From a checkpoint of a small image FSQ autoencoder.
Model: 32-pixel images, encoder activation gelu, encoder patch size [8, 8], encoder layers 12, encoder width 192, decoder norm batchnorm, decoder activation leaky_relu.
Rows from block 0 of the decoder, named by matrix and row number. Rows with one number belong to one channel. Each number is 128 + 24 x the weight over its row's rms, rounded and kept within 0 to 255. All counts start at 0. After the name is the row's rms in percent of the matrix's.
# convs0: first 3x3 conv (decoder.mid.0.convs.0.weight, 256x256x3x3), inputs 114-132, a 3x3 kernel for each
# convs1: second 3x3 conv (decoder.mid.0.convs.1.weight, 256x256x3x3, transposed), outputs 114-132, a 3x3 kernel for each
convs0.203 099 [136 105 136  96 101 143 130 145 175 130 118 134 117 122 161 135 150 179 146 135 140 138 118  80 107 132  98 116 130 111  60  95  78  68  86 103 132 136 104  95 110  92 141 136 104 157 139 129 133 104  92 126 112  95 146 124 124  93  92 118  90 114 109 137 122 120 108  80  95  87 137 124  94 125 100 110 108  92 112 109  81 107 108 113 121 103  98  99  93 122 148 139 127 137 102  51 131  91  57  95 131 111  87 129 101 120 102  83  96 119 141 113 107 140 120 108 115 144 125 164 124 110 130 141  83  81 149 135 112  99 111 113  63 111 135 131 113 144 109 113 154 119 161 179 145 133 137 175 133 156 156 101  92 123 128 123 132 139 145 125 150 155 120 125 103  70  90 125  89 118 128]
convs0.204 066 [103  81 104  93 109 113 157 155 149  73 141 178 100 124 204 133 139 137 113 102 132 175 104 106 168 154 112 106 100 112 126 107 105  89 155 136  88 114  66 139 124  92 172 165 147 130 154 122 144 155 146 133 140 125 171  96 151 173 137 112 149  95 128 157 119 162 188 136 107 128 109 133 137 134 105 114 123 132 108 161  99 157 134 146 100 162 107 106 103 131 116 132 102 154 146 144 124 146 137 112 149 115  82 144 138 109 165 147  68 157 105 126 122 145 123 126 104 119 149 160 109 141 149 105 128  94 194 120 133 195 146 175 162  79 159  76  59 116 111 128 122 142 168 155 132 148 125 113 123 150 124 135  90  94 115 137  92 145 176 154 151 155  68 128 129 139 129 142 144 151 140]
convs0.205 080 [115 191 120  88 152 139 130 127 139  94 122 123 106 157 150 111 107 128 130 160 152 116 125 147 107 145 160 161  79 165 130 114 120 133 137 149 117  84 118 156 115 131 112 120 121 132 129 131 116 128 137 112 117 149  83 160 106 102 135 135 125 154 140 139 132 110 132 117 125 116 114 145 130 130 108 133 145 124 135  99 142 115 171 154 133 118 120 153 125 131 141 116 142 111 121 133 141 138 148 152  32 139 132  66 116 106 132 136 121  51 128 173 104 108 103 118  81 110 120 143  99 100  89 113 124 115  95 168 130  26 135 129 156 100 155 113 159 119  87 140 104 147 129 122 112 125 140 125 150 100  99 123 119  70 141 120 112 121 134 121 138 127 128  82  97 179 143 114 136 130 133]
convs0.206 108 [127  95 108 132 128 122 122 147 157  96 153 160 164 166 127 141 134 145 164 154 170 148 171 168 135 177 149 129 107 161 138 136 129 123 158 118 156 155 165 139 141 142  99 139 127 131 190 145 148 152 155 135 152 133 104  97 151 114 126 113  95 142 138  81 121 126 159 129 146 115  89 152 115 182 118 118 170 144 106 159 168 119 111 141  95 119 100 128 121  96 149 177 153 149 149 151 133 144 122 125 155  97 129 153 137 117 154 138 118 177 119 147 185 135 149 169 141 123 191 108 152 136 114 129 152 109 140 147 153 128 120 144 157 137 143 105  91 113 138 135 131 155 160 168 156 163 108 148 179 120 185 164 113 111 127 115 142 148 134 151 135 149  98 155 108 153 129 123 168 131 132]
convs0.207 098 [141 151 118 145 101 126 140 121 165 140 134 115 132  80 124 148 124 102 108 115 106 132 103  81 140 133  99 110 101 160 149 154 171 122 128 131 117 107 145 161 128 151 161 130 148 120 142 165 111 140 108 129 123 134  75 138 106 100 136  98 123 129 112  94 137  99 108 126 102 103 151 105 146  98 152 150 123 152 130 109 117  97 131 143 129  36 131 158 118 145 146 128 176 141 148 128 108 108 148 142  91 126 155 144 151 146 143 117 164 121 140 128 131 138 106 143 102 131 109 134 137 135 110 148 123 119 119 135 106 115 138  84 140 146  96 147 130 121 136 116 110 117 153 139 104 102 130 133 141 146 128 118 107 148 138 128 119 114 117 127 132 122 153  95 155 166 134 140 134 177 106]
convs0.208 077 [171 147 165  97 118 128 110 154 116 111  83 172  97 154 142  94 115 147 140 119  97 153 105  99 167 124  82  67 111 108 122 132 119 120 108 101  86 142 108  90 137 101 136 136  63 136 117 108 133 130 122 150 139 119 153  98 100 169 116 127 155  96 120 173  80 138 134 116 124 133  96 160 153 124 112 128 116 109 158 153 104 162  80 110  89 152 105 140 117 174 116 111 109 132 130 116 130 143 113  66 142 144  79 136 166  87 118 133  57 102 153 148  88 152 116 110 127 140 125 134 153 132 134 147 132 152 133  93  79 143 125 110  99 100 121 128 131 150 134 138 136 108 104 119 123 102  92 174 127  97 128 110  85 130 134 170 133 148 165 107  92 136  72 116 130 103 105 120 142 109 120]
convs0.209 104 [111 115 114 110 143 137 141 149 151 127 132 114  99 195 108  85  84  95 140 120 145  93 100 171 123 116 147 122 133 156  67  73 157 126 118 125 119 131 139 120 105 135 124 124 111 134 126 133 142 121 126 148 164 122 118 106  93 131 176 130 155 141 149 141 126 132 170 117 140 144 140 138 121 107 130 148  58 138 149 132 108 105 125 147  84 103 104 108 128 110 130 127 119 143 144 133 160 162 152 117 145 132  94 120 125 128 159 124 165 178 142  98 125 117 148  75 119 110 108 125 100  95 121 125 143 107 127 122 111 130 108 100 146 162 135 142 138 131 143 109 128 137 143 141 168 156 153 114  81 111 168  88 124 116 115 108 130  92  85 143  98 140 129 126 150 144 121 135 124 114 126]
convs0.210 107 [119 141 146 151 126 140 132 120 111  90 110 146 130 157 165 135 142 150 123 111 112 137 148 155 127 140 104 126  91 115 131  95 148 123 143 106 111 111  82 176 166 138 158 166 124 119 117  98 156 141 142 137 122 133 135 121 119  87 157 151 169 126 107  86 129 125 157 121 141 154 126 120 130 125 108 192  97 145 134 134  99 123 122  83 130 113 115 136 101 103 124 117 108 154 145 114 112 116 107  79 100 148 134  65 138 116 126 138  96 155 146 147 132 149 139 116 123 115 115 134 180 125 154 136 105 133  83 113 129 146 110 136 111 103 105 108 109 123 101 132 112 110 122 132  76 112 107 172 141 125 142 101 110  87 114 147 107 135 129  93 107 141 104 111 125 163 168 141 141 163 130]
convs0.211 108 [178 138 108 116 157 119 118 121 127 138 132 116 133 121 105 130 120 131 126  96 125 151 117 110 130 104 115 109  89 155 106 139  98 144 145 137 106 104 112 118 138 179 118 110 116 147 154 116 131 109 124 124 107 121 107 117 132 161 179 123 146 148 158 118 105 101 115 185 131 164 140 141 131 158  57 125 128 176 113 135 161 141 128 106  90 177 159 147 115 114 131 152 113 129 124 156 119 130 122 119 132  95 123  20 128 106 124 118 118 149 166 137 121  89 139 131 109 137 132 110 150 127 132 120 102 108 104 153 171 113 149  94 147 119 137 146 123 140  99 125 109 132 155 109 121 120 141 128  85  94 132 103 161 138 139 134  99 117 119 150 138 108  84 136 129  85 125 113 136 115  92]
convs0.212 105 [134 118 140 117 171 106 120 139 112 118 126 130  63 167 166 144 162 147 139 138 125 148 117 130 157 110 105 103 138 112 141 103 112 145 123 130 107 105 100 151 157 131 135 144 138 147 138 133 105 181 137 116 114 100  65 140 119  44  46  83  88 113 125 100 103 115  95 148  99  85 106 109 115 140 155 131 206  89  90 106 134 137 138 149 138 104 113 127  95 133 117 125 121 102 144 126  94  90  99 136 113 128 142 154 107 165 130 135 119 140 136 118 116 125 118 137 132 113 136 126  97 186 132 145 113 117 111 122 121 107 147 114  76 104  98 143 107 128 108 114 126 133 109 120 131 120 107 113 183 150 122 133 106 129 103 110 107 130 136 120 131 103  84 112 101 127 163 186 154 158 137]
convs0.213 126 [114 116 123 125 119 127 129 141 114 147 146 146 118 115 113 115 133 118 127 130 119  91 126 113 110 120  99 148 129 115 106 111 120 105 140 147 116 119 121 112 125 113 107 134 121 131 131 119  96 122 132  91  35 105 104 134 126  84 122  94  95 127  85 151 147 109 106 119 108  85 116 122 115 144 118 115 122 102 117  85 114 137 140 128 124 121 109 100  99 112 129 136 129 125 131 124  75  41  92 138 106 117 120 107 104 115  45 114 146 152 151 113 101 118 101 105 120 112 118 107 115 107 113  58   0  74 131 121 123  90 112 124  76 142  95 125 113 117 107 105 102 137 149 125 127 150 145 119 131 132 109 127 103 119 123 123 101 103 116 128 132 117 143 130 121  91 102 105  91 141 130]
convs0.214 096 [118  85 129 137 145  79 102 124 144 140 101 124  85 157  89  91 105 142 124  98 135 118  89 172 150 121 118 102 140 147  94 115 151  88 115 162  85 119 102  74 128 138  85 141 121 115 124 147 158  97 132 136 153 136 105 116 111 198 144 105 145 149 133 140 112 103 162 122  88 138  74 171 162  84 143 147 100 114 155 109 112 108 112 108 135 151  66 144 109 138 118 150 148 126 128 144 152 134 138 122  94 131  32 121 153  97 109 114 102 160 139 138 101 137 148  97 127 132 101 102  99 128 149 104  81 121 118  70 146 202 117 131 143 131 163 134 140 103 106 126 128 114 121 130 146 124  84 148 134 137 150  94 120 124 106 129 144 125 123 143 110 143  88 128 118  54  94 153  98 131 145]
convs0.215 105 [140 135 134 147 136 117 146 141  84 115 134 118 134 161 146 130 112 147 142 131 137 182 131  96 174 145 135 166 128 140  98 120 117  98 138 120 130 145 139  74 142 145  62 156 118 119 123 125 151 123 106 154 131 118 169 161 155 133 101 123 159 150 166 210 167 153 122 120 153 168 135 126 138 148 103 130 141 111 148 118 130 113 145 124 141 178 144 147 151 106 133 141 117 111 107  95 135 141 134  81 118 112  98 111 120  85  91 129 113  55 101 105 103 110  97 126 100 130 151 144 146 126 152 140 157 183 171  94 125 192 127 155 203 146 146 114 138 129  94 121 133 103 127 122 103 130  99 140 152 125 135 141 116 145 122 131 148 135 117 135 127 111 152 121 129  95 139 123 104 118 116]
convs0.216 079 [112 134 123 121 134 128 138 144  99  87 129 116 132 136 171 134 157 135 213 185 164 208 127 187 201 110 193 164 141 140 167 111 122 144 103 135 145 160 167 100 117 133 110 162 154 146 137 145 139 124 136 129 105 140 132 121 112 139 125 169  89  91  96 121 142 119 100 127 142 126 118 129 154  85 107 149 126 169 118  98 107  99 100 102 118 126 100 134 126 116 123 129 131 111 135 132  72 115 111 159  76 130 157  87 138 129 138 113 181  74 155 204 117 168 134 114 123 138  77 133 154 150 162 130 142 139 122 157  91 100 173 131  97 142 100 125 100 132 111 133 107 145 121  97 170 106 113 146 157 125 144 147 159 101 102 106 122 137 135 143 136 103 146 104 151 120 111 147  99 130 139]
convs0.217 110 [161 136 147 109  62 113 129 111 109 137 113 141  67 100  75 118 121 118 138 124 104 150 113  84 133 118  84  93 113 129 107 131 140 152 151 144  98 119 120 133 141 147 119 112 133 133 125 108 116 140 122 122 131 115 150 130 112 171 136 137 118 119 101 149 160 131 178 134 137 132 132 104 124 118 107 100 132  98 102 100 100 105 126 135 146  64 167 139 121 114 119 114 121 119 128 124 106 107 111  73 117 136 111 156  85 121 147 130  83 102 105 109 129 130 118 116 110 104 104 120 115 155 124  92 119 105 145  94 123 177 100 129  97 120 114 143 121 134 111  57 113 124 101 132  93  83  87 114 124  99  83  94  92 134 108 109 117  90  86 119  98 117 130 124 145 114 132 148 147 103 119]
convs0.218 110 [121  70 103 172 124  83 128 121 140 139 126 147 148 139 125 130 117  97  76 123 129  91 109 129  59 119 133 133 120 121 163 139 133 112 134 128 147 120 141 172 148 166 134  90 118 103 140 129  60 134 133 139 143 131  98 125 131  48  89 110 116 131 134  93 141 119 118 118 123  85 133 148 112 128 117 143 112 136 124 136 138 105 114 126 118  91  93 152 106 106 138 134 135  92 140 139 137 119 120 181 131 123 223 145 146 131 124 104 117 129 124  98 115 109 122 115 113  73 111 118  98 124 154 113 130 140  92 110  99 117 129 136 143 125 147 123 123 127 147 106  85 133 122 102  72 112 157 121 129 185 118  95 160 102 122 112 127 137 109 133 116 133 190 115 135 207 138 154 149  72 128]
convs0.219 088 [113 113 130 100 178 109 111 128 114 100 102 128 109 144 129 147 125  85 126 150 135 106 126 126 128 114 116 148 173 119 119 122 122  65  88 131 117 125 113 123 122 131 120 126 112 122 141 142 148  92 112 133 101 133 129 122 123  98 123  56  57  95 137  76 131 108 125 130  85 115  83 136 137 140 137 109 115 151 145  73 108 128 127  86 104 149 106 139 131 134 129 155 153 116 109  99 116 105 121 109  87 137  94  91 146 138 107 104 113 117 157 130 104 156 128 137 156 119 137 136 110  93 131 157 126 151 112  83 150  81  97 120  85 110 121 104 125 118 113 154 132 128 140 130 127 139 113 106 146 157 165 145 138  63  87 109 101 131 139 127 112 141  92 150 115 130 107 147  99 157 123]
convs0.220 106 [158 113 148 133 117 113 108 137 132 114 108 128  31 179 112  83 134 143 105 134 121 120 107 107 124 114 109  92 121 131 110  79 108 118 129 129 132 149 154 124  83 147 116 122 126 142 126 135 153 117 128 156 156 175 133 121 100 153 128  80 137 145  96 144 121 114 138 124  43 114  76 115 133 124 104 109 164 111 118 125 128 121  92 127 146 176  67 157 104 100 137 122 146 145 114 152 150 156 147 109  70 110  73 107 164  95 104 155  95 136 142  92  77 147 125  92 131 117 104 125  79 119 135 116 110 128 147 106  95 154 152  65 158 120 116 114 145  99 128 146 128 126 138 128 105 115 104 107 132 120 128 141 128 105 114 123  92 195 117 121 150 127  83 156 126 121 123 112 129  88 105]
convs0.221 108 [153 114 144 159 101 144 111 139 123 130 141 134  71 193  98 122 151 118 130 139 120  77 130 169  84 143 134 144 155 119 120 102 159 129 155 112 162 174 153 126 117 138 133 116 133 114 112 116 113 140 108  92 136 111 135 109 124 139 164  83 122 127 113 119 144 137 112 118 124 117  62 141 123 114 133  97 148 117 100 149 123 113  93 111 136 115 114 123  95 109 128 149 129 131 132 145 129 128 112 142 132 125 133 154 115 122 139 118 142 169 120 149 158 126 125 119 140 143 124 103 134 164 139 107 111 118 125 112 113 149 109 108  99 135 133 128 146 139 164  70 163 166 139 147 130 135 100 121 166 134 126 132 128 124 128 142 101 169  95 130 122 146 140 167 131 120 111 111 159 128 132]
convs0.222 110 [138 108 140 142 111  47 128 125 110 113 138 119 120 107  64 123 135 120 126 123 113 147 101 117 127  89  66 119  97 115 169 108 168 118 118 102 118 130 112 179 154 124 154 140 105 110 118 128 114  92 126  95 124 129 100 117 124 173 133 151 130 122  98 104 125 126 168 117 101 101 119 130 135  94 118 119 135  79 155 123 108 120 110 105 144 105  55 147 118 121 128 134 122 129 132 154 107 114 135 149 122  96 123 115 120 121 135 127 130 170 133 142 107 185 106 102 116 130 135 121 108 156 167  98  99 121 117 132  90 166 134 107 117 126  98 113 117 122 106 135 106 146 149 125 124 131 122 121 154 146 107 113  96 138 138 151 119 123 125 151 129 118 139 136 107 163 140 125 153 127 150]
convs1.203 093 [ 99 136 159 141 140 135 150 127 118 187 164 130 115 112 103 119 139 139 141 145 156 118 118 144 102 118 104 185 152 183 157 135 160 121  97  85 103 164 147 148 171 170 143 127 129 174 120 163 119 123 130 131 158 138 128 148 174 127 127 128  91  99 110 113 131 187 123 148 124 121 129  85 148 142 175 103 125 138 130 127  95  96 144 178 132 133 123 161 140 116 147 147  99 116 109  93 129 102 132 115 131 100 129 141 160 129 143 195 157 115 129 130 137 165 167 176 250 140 138 136 132 115 137 157 150 155  79 129 111  99 156 120  78 100 103 116 105 116 118 132 127 118 144 131 173 140 140 113 102 117 146 161 147 146 119 129 135 124 129 128 124 120 135 119 134 107 148 134 127 136 123]
convs1.204 055 [132 130 140 140 124 126 102 133 133 141 178 145 101 111  95 131  89 134 121 145 107 110 152 162 156 160 135 169 127 167  89 157 106  77 192 128 134  72 108 142 128 143 146 160 136 164 123 164 130 113 140 134 137 153  96 181 100  91 118 176  63 101 161  93 129 137 156 136 126 120 144 107 127 127 154 141 142  98 155 112 128  63 131 167 112 129 124 124 181 115 114 135  95 139 122 141 114 142 104 127 121 150 116 104 133 135  87 130 151  98  73 114  86 163 129 118 174 163 160 131 128 128 130 120 102 112 121 122 177 128 137 157 140 133 225 125 135 140 106 145 130 125 116 123 141 123 135  98  84 112 150  93 144 137 132 132 128 133 161 142 119 146 170  73 167 135 133  84 139  50 127]
convs1.205 072 [113 151 125 115 131 117 160 114 159 157 138 170 115 109  98 102 136 136 206 110 139 158 120 106 178 149 106 107 111 152  76 167 137 106 170 154  79  87 149 111 132 145 172 148 131 166 119 121 133 138 160 153 128 154  87 163  69 104  88  61 205 141 147 125 145 116 106  95 147 175 109 145 119 168 163 124 120 145 111 137 180 172 145 139 170 129 117 143 134 149 133 112 140 128 112 120 143 104 149 180 134 152 134 149 108 136 125 123 181 167 115 133 114 118  88 111 107 112 124 113 116 126 127 113 136 136 195 155 125 200 145 104 165  94 129 143 111 133 122 122 110 131 141 150 155 108 136 137 121 137 129 121 132 127 152 119 127 132  99 109 146 128 135 113 107 106  84 142 131 103 166]
convs1.206 100 [122 106 118 112 134 132 127 160 117 154 181 130 118 131 114 178 129 146 124 169 153  40 122 107 107 161 111 115 142 142 122 104 122 137 125 102 116 113 122 136 121 131 162 137 135 122 134 132 123 130 143 111 148 160 112 183 134 131  93  99 125 172 192 114 149 139 136 143 124 111 168 139 158 163 152 146 114 151 160  87 100 133 138 181 147 158 120 144 133 132 127 141 128 130 110 128 112 135 108 128 105 131 131 113 181 184 131 136 157 135 138 162  86 151 158  64 149 130 134 119 136 112 114 152 127 117 117 128 169 103 174 163  97 152 173 145 134 135 125 138 130 134 125 131 187 149 139 120  91 148 158 100 124 152 155 146 149 155 143 173 179 175  99  96 134 100 117 120 143  62 156]
convs1.207 084 [119  93  95 141 149 127 149 145 122 147 120 157 113 114 105 159 150 101 107 130  90 111 155  88 139 167 100 131 135 162 134  96 236 161 133 185 110 163 151 136 154 134 132 122 145 147 128 109 113 122 142 142 149 137 101 172 150 102 164 103 150 113 160 139 134 180 107 149 142 150 171 134 119 151 135 105 127 163  74 107 132 159 127 109  90 158 150 136 104 168  95 137 104  84 193 128 114  98 136 112  92  97 190  91  68 148 105 128 158  70  73 131 104  76 149 191 124 153 153 149 145 124 135 130 132 149 104 134  76 135 137 126 129 163 175 136 114 126 159 120 126 137 147 109 170 132 103 169 129 112 111 189 103 161 125 132 152 120 137 150 154 144 145 152 120 139  81 159 150 157 156]
convs1.208 058 [109 126 138 152 137 129  98 122 115 141 129 143  98  88 157 104 118 137 137 159 124 113 158  97 122 110  98 124 169 105 121 139  48 160 158 103 144 131 125 113 141 104 133 146 134  98 145 118 110 118 116 118 127 148  90 151 169 101 132 135 152 130 149 112 168 141 152 148  89  95  96  75 147 142 126 153 132 129 142 152 140  80 198  91 212 139  87 159 164 127 110 136  97 126 106 139 116 129 104 148 124 146  67  50 134 175 104 122 142 136 156  94 114 120 157 109 101 118 120 111 110 123 162 142 127 148 113 147 178 134  99 136 122 129 117 150 114 129 104 124 123 124 118 116 158 135 145 147 138 138 133 136 140 131 125 162 132 156 151 133 116 137  96 100 137 104 115 127 137 115 130]
convs1.209 135 [114 107 131 108  53 151 117 142 138 141 165 168 153  79  95 146 112 144 120 118 148  85 117 203 110 124 170 113 117 166  94 137 218 115 114 183 128 121 130 125 130 136 111 117 108 150 106 110 130 169 106 111 119  97  97 117 127 138  52 163 158 129 106 100 144 127 105 128 148 162 131 148 119 161 125  97 167 131 149 159 149 114 149 171  97 130 172 129 133 152 144 143 142 123  91 133 132 132 131 169  86  87 143 137  96 139 126 127 133 169 147 123  97 118 121 131 120 111 108 112 131 117 107 131 120 121  95 119 128 131 153 100 122 117  97 144 126 140 127  99 112 126 124 130 144 174 148 134 114 139 128  66 143 129 118 140 140 145 138 137 142 146 152 117 107 119 164 142 138 106 147]
convs1.210 097 [140 115 151 146 113 178 122  86 118 107 122 115 110 127 122 107 109 149 157 157 142 123 158 122 126 151 170 128 144 132 146 105 151 146 132 166 174  90 112 188  72 123 191 123 162 161 131 151 132 144 139 124 136 151 139 151  73 149 139 152 138 147 147 119 115 154 116 104 108 144 111 116  97 153 129  75 141 107 111 126 127 141 168 175 119 142 139 132  99 113 133 127 103 141 135 123 124 128 100 164 136 136 155 167  99 126 123 148 142 163 115 162 137  66 166 156 166 131 124 135 156 133 109 132 129 126  99  99 191  75  95 132 143 136 134 126 132 140 131 143 122 145 144 143 135 155 110 149 140 102 129 133 189 155 148 151 143 149 150 121 126 141  62  88 126  51  98  91 135 118 115]
convs1.211 116 [ 94 103 112 135  64 122 112 129 135 134 140 114 105 116 105 123 122 135 160 118 145 167 158 121 145 162 132 116  95 128 135 115 168 131 142 215 122 142 113 104  89 106 129 118  75 122 104 139 121 145  98  80 113 141 129  95 120 107 108 101 114 141 210 125 130  92 160 144 155 160 170 182 176 125 135 165 127 173  87 100 111 135 135 174 207 117 151 134 126 146 124 120 126 145 101 163 113 130 103 133 140 132 108 134 103  73 115 110 120 160 102  99 119 103 130 125 133 132 126 119 132 127 111 115 122 114  88 133 110 170 152 150 107 128 141 128 136 130 113 144  83 145 126 156 151 140 141 153 147 108 111 119 128 126 141 118 129 139  92 132 140 168 121 119 106  97 158 126 191 168 157]
convs1.212 087 [131 110 111 121 156 119  74 112 116 111 120 132 128 156 170 128 127 151 156 158  93  88 123  92 151 142 122 165 138 145 117 166 162 137 128 102  94 134 108 111 128  83 138 151 137 118 114 137 113 111 126 113  95 136 106 141 143 147 164 141 130 158 144 118 129 115 105 132 100 121 152 116 170 123 144 142  77 139 131 116 126 168 109 136 146  66  89 105 125 115 110 115 124 125 137 121 114 125 118 142 160 166 160  86 151 121 139 157 122 101 124 167 117 167 123 165 151 140 152 156 121 125 130 122 115 141 168 160 129  86  97 158  75 141 148 142 144 133 153 128 136 149 132 128 145 138 124 138 156 149 166 168 122 158 157 154 144 146 140 141 126 138 108 111 151  92  62 136 151 130 140]
convs1.213 118 [139 117 144 132 165 142 105 105 131 150 144 141 139 136 125  83 107 122 124 159 183 109  90 181 119 101 134 113 127 114 100 144  84 149 103  72 126 104 145 163 140 141 149 145 119 149 158 173 104 123 145 124 123 113 175 119 118 129 133 141 109 118 111 124 127 150 151 155 151 157 142 124 124 148 127  88 109  83 152 122 130 123 156 150 157 163 149 114 122  52 141 138 140 132 115 131 136 105 128 109 114  84 146 128 109 101  86  77 122 130 107 118 149 156 130 136 160 149 162 143 113 127 125 107 118 138 127 135 117 148 144 167 109  96  94 110  99 104 141 147 134 131 154 135 151 165 143 147 129 134  99 131 145 114 111 112  99 123 108  97 116 108 136 131 109 169 113 101 104 139 110]
convs1.214 095 [124  87 129 151 103 114 115 123 139 114 157 121 121 110 122 114 130 105 125 152 120 109 184 152 109 135 131 108 124  97 122 184 103  90 171 108 107 101 168  74 118 144  77 102 152 101 139 107 107 126 111  99 144 142 139  93 118 167 138 113 135 102 121  60 162 121 173 124 135 100 134 166 160 156 130 149 146 118 104 168 128 144 207 131 184  89 116 143 128  92 121 138 119 172  79 161 118 114 125 203 108  96 163 109 134 138 151  95 112 156 127 140 174  82  88 107 115 134 129  99 129 151 134 148 138 129 165 112 146 148 131 144  89 126 116 152 123 141 128 107 112 141 127 135 153 143 127 120 125 124 152  93 135 130 126 126 125 168 126 122 121 108 133 142 151 152 145 149 158 133 155]
convs1.215 116 [104 122 150  99 124 117  65  96  98  87 126 138  81 122 125 147 145 128 159 124 124 137 129 124 133 112 159 125  67  67 169 139 124 171 137 146 110 122 149 107 110 150  69 111 135 126 158  89 110 122  91 123 113 161 120 109 158 158 123 157 111 124 128 106 183 125  87 105  64  72  47 147 127 128 135 152 131 117 178 174 159 166 147 142 111 124 127 141 168 151 151 126 147 121 124 118 120 123 116 127 152 145 127  77 119 165 101 178  96 126 101 120 125 123 152 126 170 133 125 140 125 100 116 157 127 123 170 117 166 111 107 100 113  78 107 119 131 126 130 129 130 116 136 119 132 107 113 167 102 130 193 148 162 116 108 129 128 114 139 123 123 117  96 140 112  83 116 104 122 111 162]
convs1.216 079 [121 141 146 155 148 157 192 100 155 164 147 105 118 124 112 134 142 153 165 100 171 156 134 118 145 108 114 134 163 113  73 134  90  74 154 105 140 166 172 101 153 139 112 174 132 145 143 145 169 137 104 170 105 100 139 157 171 153 117 143 136 169 110 126 124 138 168 128 163 175 116 121  92 132  95 129 149 109  97 153 119  77 126  80  90 123 120 148  99 107 128 124 139 113 122 126 133 119 132  77 138 121  39 171  53  62 163  94 143 168 121  81 158  60 110 188  90 124 125 107 143 111 129 128 134 137 129 109  93 129  84 105 169 155 159 150 134 130 126 144 110 143 151 143 139 148 117 133 120  91 103 148  98 136 144 140 168 129 153 144  96 132 136 153 126  85 131 145  92 132 156]
convs1.217 090 [128 133 130  99 151 100 119 126  82 110 116 128 103 135 126 117  92 104 183 163 127 177 117 144 119 105 137 121  98 121 160 107 131 143 161 149 153 115 119  74 100  79  83  97  82 111 109 137 140 124 120 119 103 131 136 112 174 104 123  95 147 108 128 136 101  96 123 136 113  56 123  77 138 115 144 181 125 150 128 142 182  91 110 126 136 130 167  70 121 111 127 136 136 147 164 158 115 130 120 163 131 133 130 107 100 131  98 139 109 102 123  86 148 145 121 133 133 136 139 140 120 130 132 119 103 113 128 104 127 237 101 137 177 153 126 149 141 147 122 112 123 146 144 134 122 116 131 149 142 148 127 127 137 117 117 120 122 143 113 112 112 103 120 116 128 131 103 118 107 116 120]
convs1.218 113 [144 115 124 115 157  78 123 170 117  88  91 154 102 106 159  98 137 184 113 135 148  16  67 134 148 127 107 159 100  90 150 120  72  97 122 144 130 106  82 118 120 121 116 102  83 123 142 133 129 155 188 125 120 118 131 126 128 178 162 113 161 156 139 151 129 151 104  97 103 112 125 102 153 121 153 134 116 133 149 100 108 127 115 146  91  81  93 106 137 139 125 133 134  95 131 142 114 126 138  93 141 129 104 154 168 136 144 147 195 119  96 195 177 170 155 128 158 117 126 125 120 154 157 124 157 185 101 113 143  46 100  98 106 150 131 126 123 115 142 118 122 125 124 124 139 151 123  97 121 150 122 145 155 138 128 111 134 146 115 129 127 118 112 108  89 164 112 131 127  99  82]
convs1.219 087 [138 115 137 151 103 144 153 189 157 127 134 146 143 148 155 168 173 164 135  98 133  97 127 152 140  96 138  71 117 133  96 128 108 105 125  91 113 102 113 125 123 124 108  73  94 147 144 154  95 148 162 105  82 139 114 129 153 230 131 134 130 114 120  90 152 109 178 112  88 150 126 137 117 160 143  92 125 121 181 138 126 136 163  92 134 107 180 133 147 102 138 136 124 148 103 146 133 142 126  92 101 124 127 129 123 167 165 103 104 106 136 119 185 116 116  90 133 128 138 140 130 164 148 148 153 165 107 137 136 152 111 145  61  73 113 140 124 127 126 141 135 133 133 155 141 147 117  73 105 145 176 111 181 107 102 129 110 137 118 113 118 143 100 148 139 157 149  95 130  86 122]
convs1.220 097 [143 142 146 157  88 134 136 122 129 132 151 160  98  82 150 103 140 148 157 122 140 153 157  94 139  95 140 151 125 102 132 134  40  64 120  72 110 140 174 119 136 151 118 113 116 130 152 117 133 132 102 130 122 142 143 112 141 210 130 110 151 124 110 149 183 133 226 123 152 141 111 162 164 135 127 167  99 156 141 153 137 128 149  91 201  92  79 134 118  87 133 120 136 153  95 157 129 119 132 165 157 137 152 140 135 145 148  96 135 158 130 128 193  86 120  67  88 123 128 110 103 161 147 146 157 145 191 145 164 193 112 142 155 159 108 141 126 132 112 128 110 133 127 136 114  86 162 104  79 125 153 107 147 129 147 115 113 192 101 119 131 104 131 122 146 103 114 145 106 105 146]
convs1.221 115 [ 93 108 119  86 138 129  83 129  98 133 138 146 130  92 147 138  98 161 137 143 166  81 112 153 114  95 122 128  79 139  75 160 160 106 130 111 147 171 153 111 167 127  82 113  88 110 149  98 120 120 120 121 138  96 112 131 154 136 122 181 105 145 149  93 145 106 187 142 136 130 112 159 145 100 113 143  98 140 130 117 153 125 140 145 175 125  74 146 151 100 117 130 132 139  75 130 121 128 123 146 131 116 151 124 143 147 146 156 109 170 144 152 112 149 122 128 141 146 144 125 120 109 153 142 130 159 161 132 129 164 168 116 119 174 126 119 110 110 125 118 125 116 126 129 120 159 138  94  90 155 145 100 167 143 138 138 113 152 126 122 120 138 153 149 154 164 157  99 116  80 157]
convs1.222 097 [142 117 142 142 119  89 111 128 157 115 155 165  73 125 179 110 109 158 165  96 159 112  97 107 150 142 166 130 127  76 116 145  15 112 165 126 114 128 123 115 108  65 130 154 108 104 143 121 126 121  96 127 132 126 153 141 109 158 128 167 142 146 125 141 107 184 145  85 147 160 117 184 142 134 114 166 120 124 139 136 101 100  85 120 149  74  27  71 100 108 133 123 151 183 131 166 125 111 119 112 119 136 147 104 105 117  88 104 112 172 108 125 130 153 146 132 126 125 154 140 126 151 185 121 129 155 139 104  94 161 131 156 140 124 155 122 130 133  99 132 130 140 130 132 127 154 133 126 152 183 142 124 155 125 153 127 132 152 138 149 134 147 164 154 135  96 119 119 140 140 144]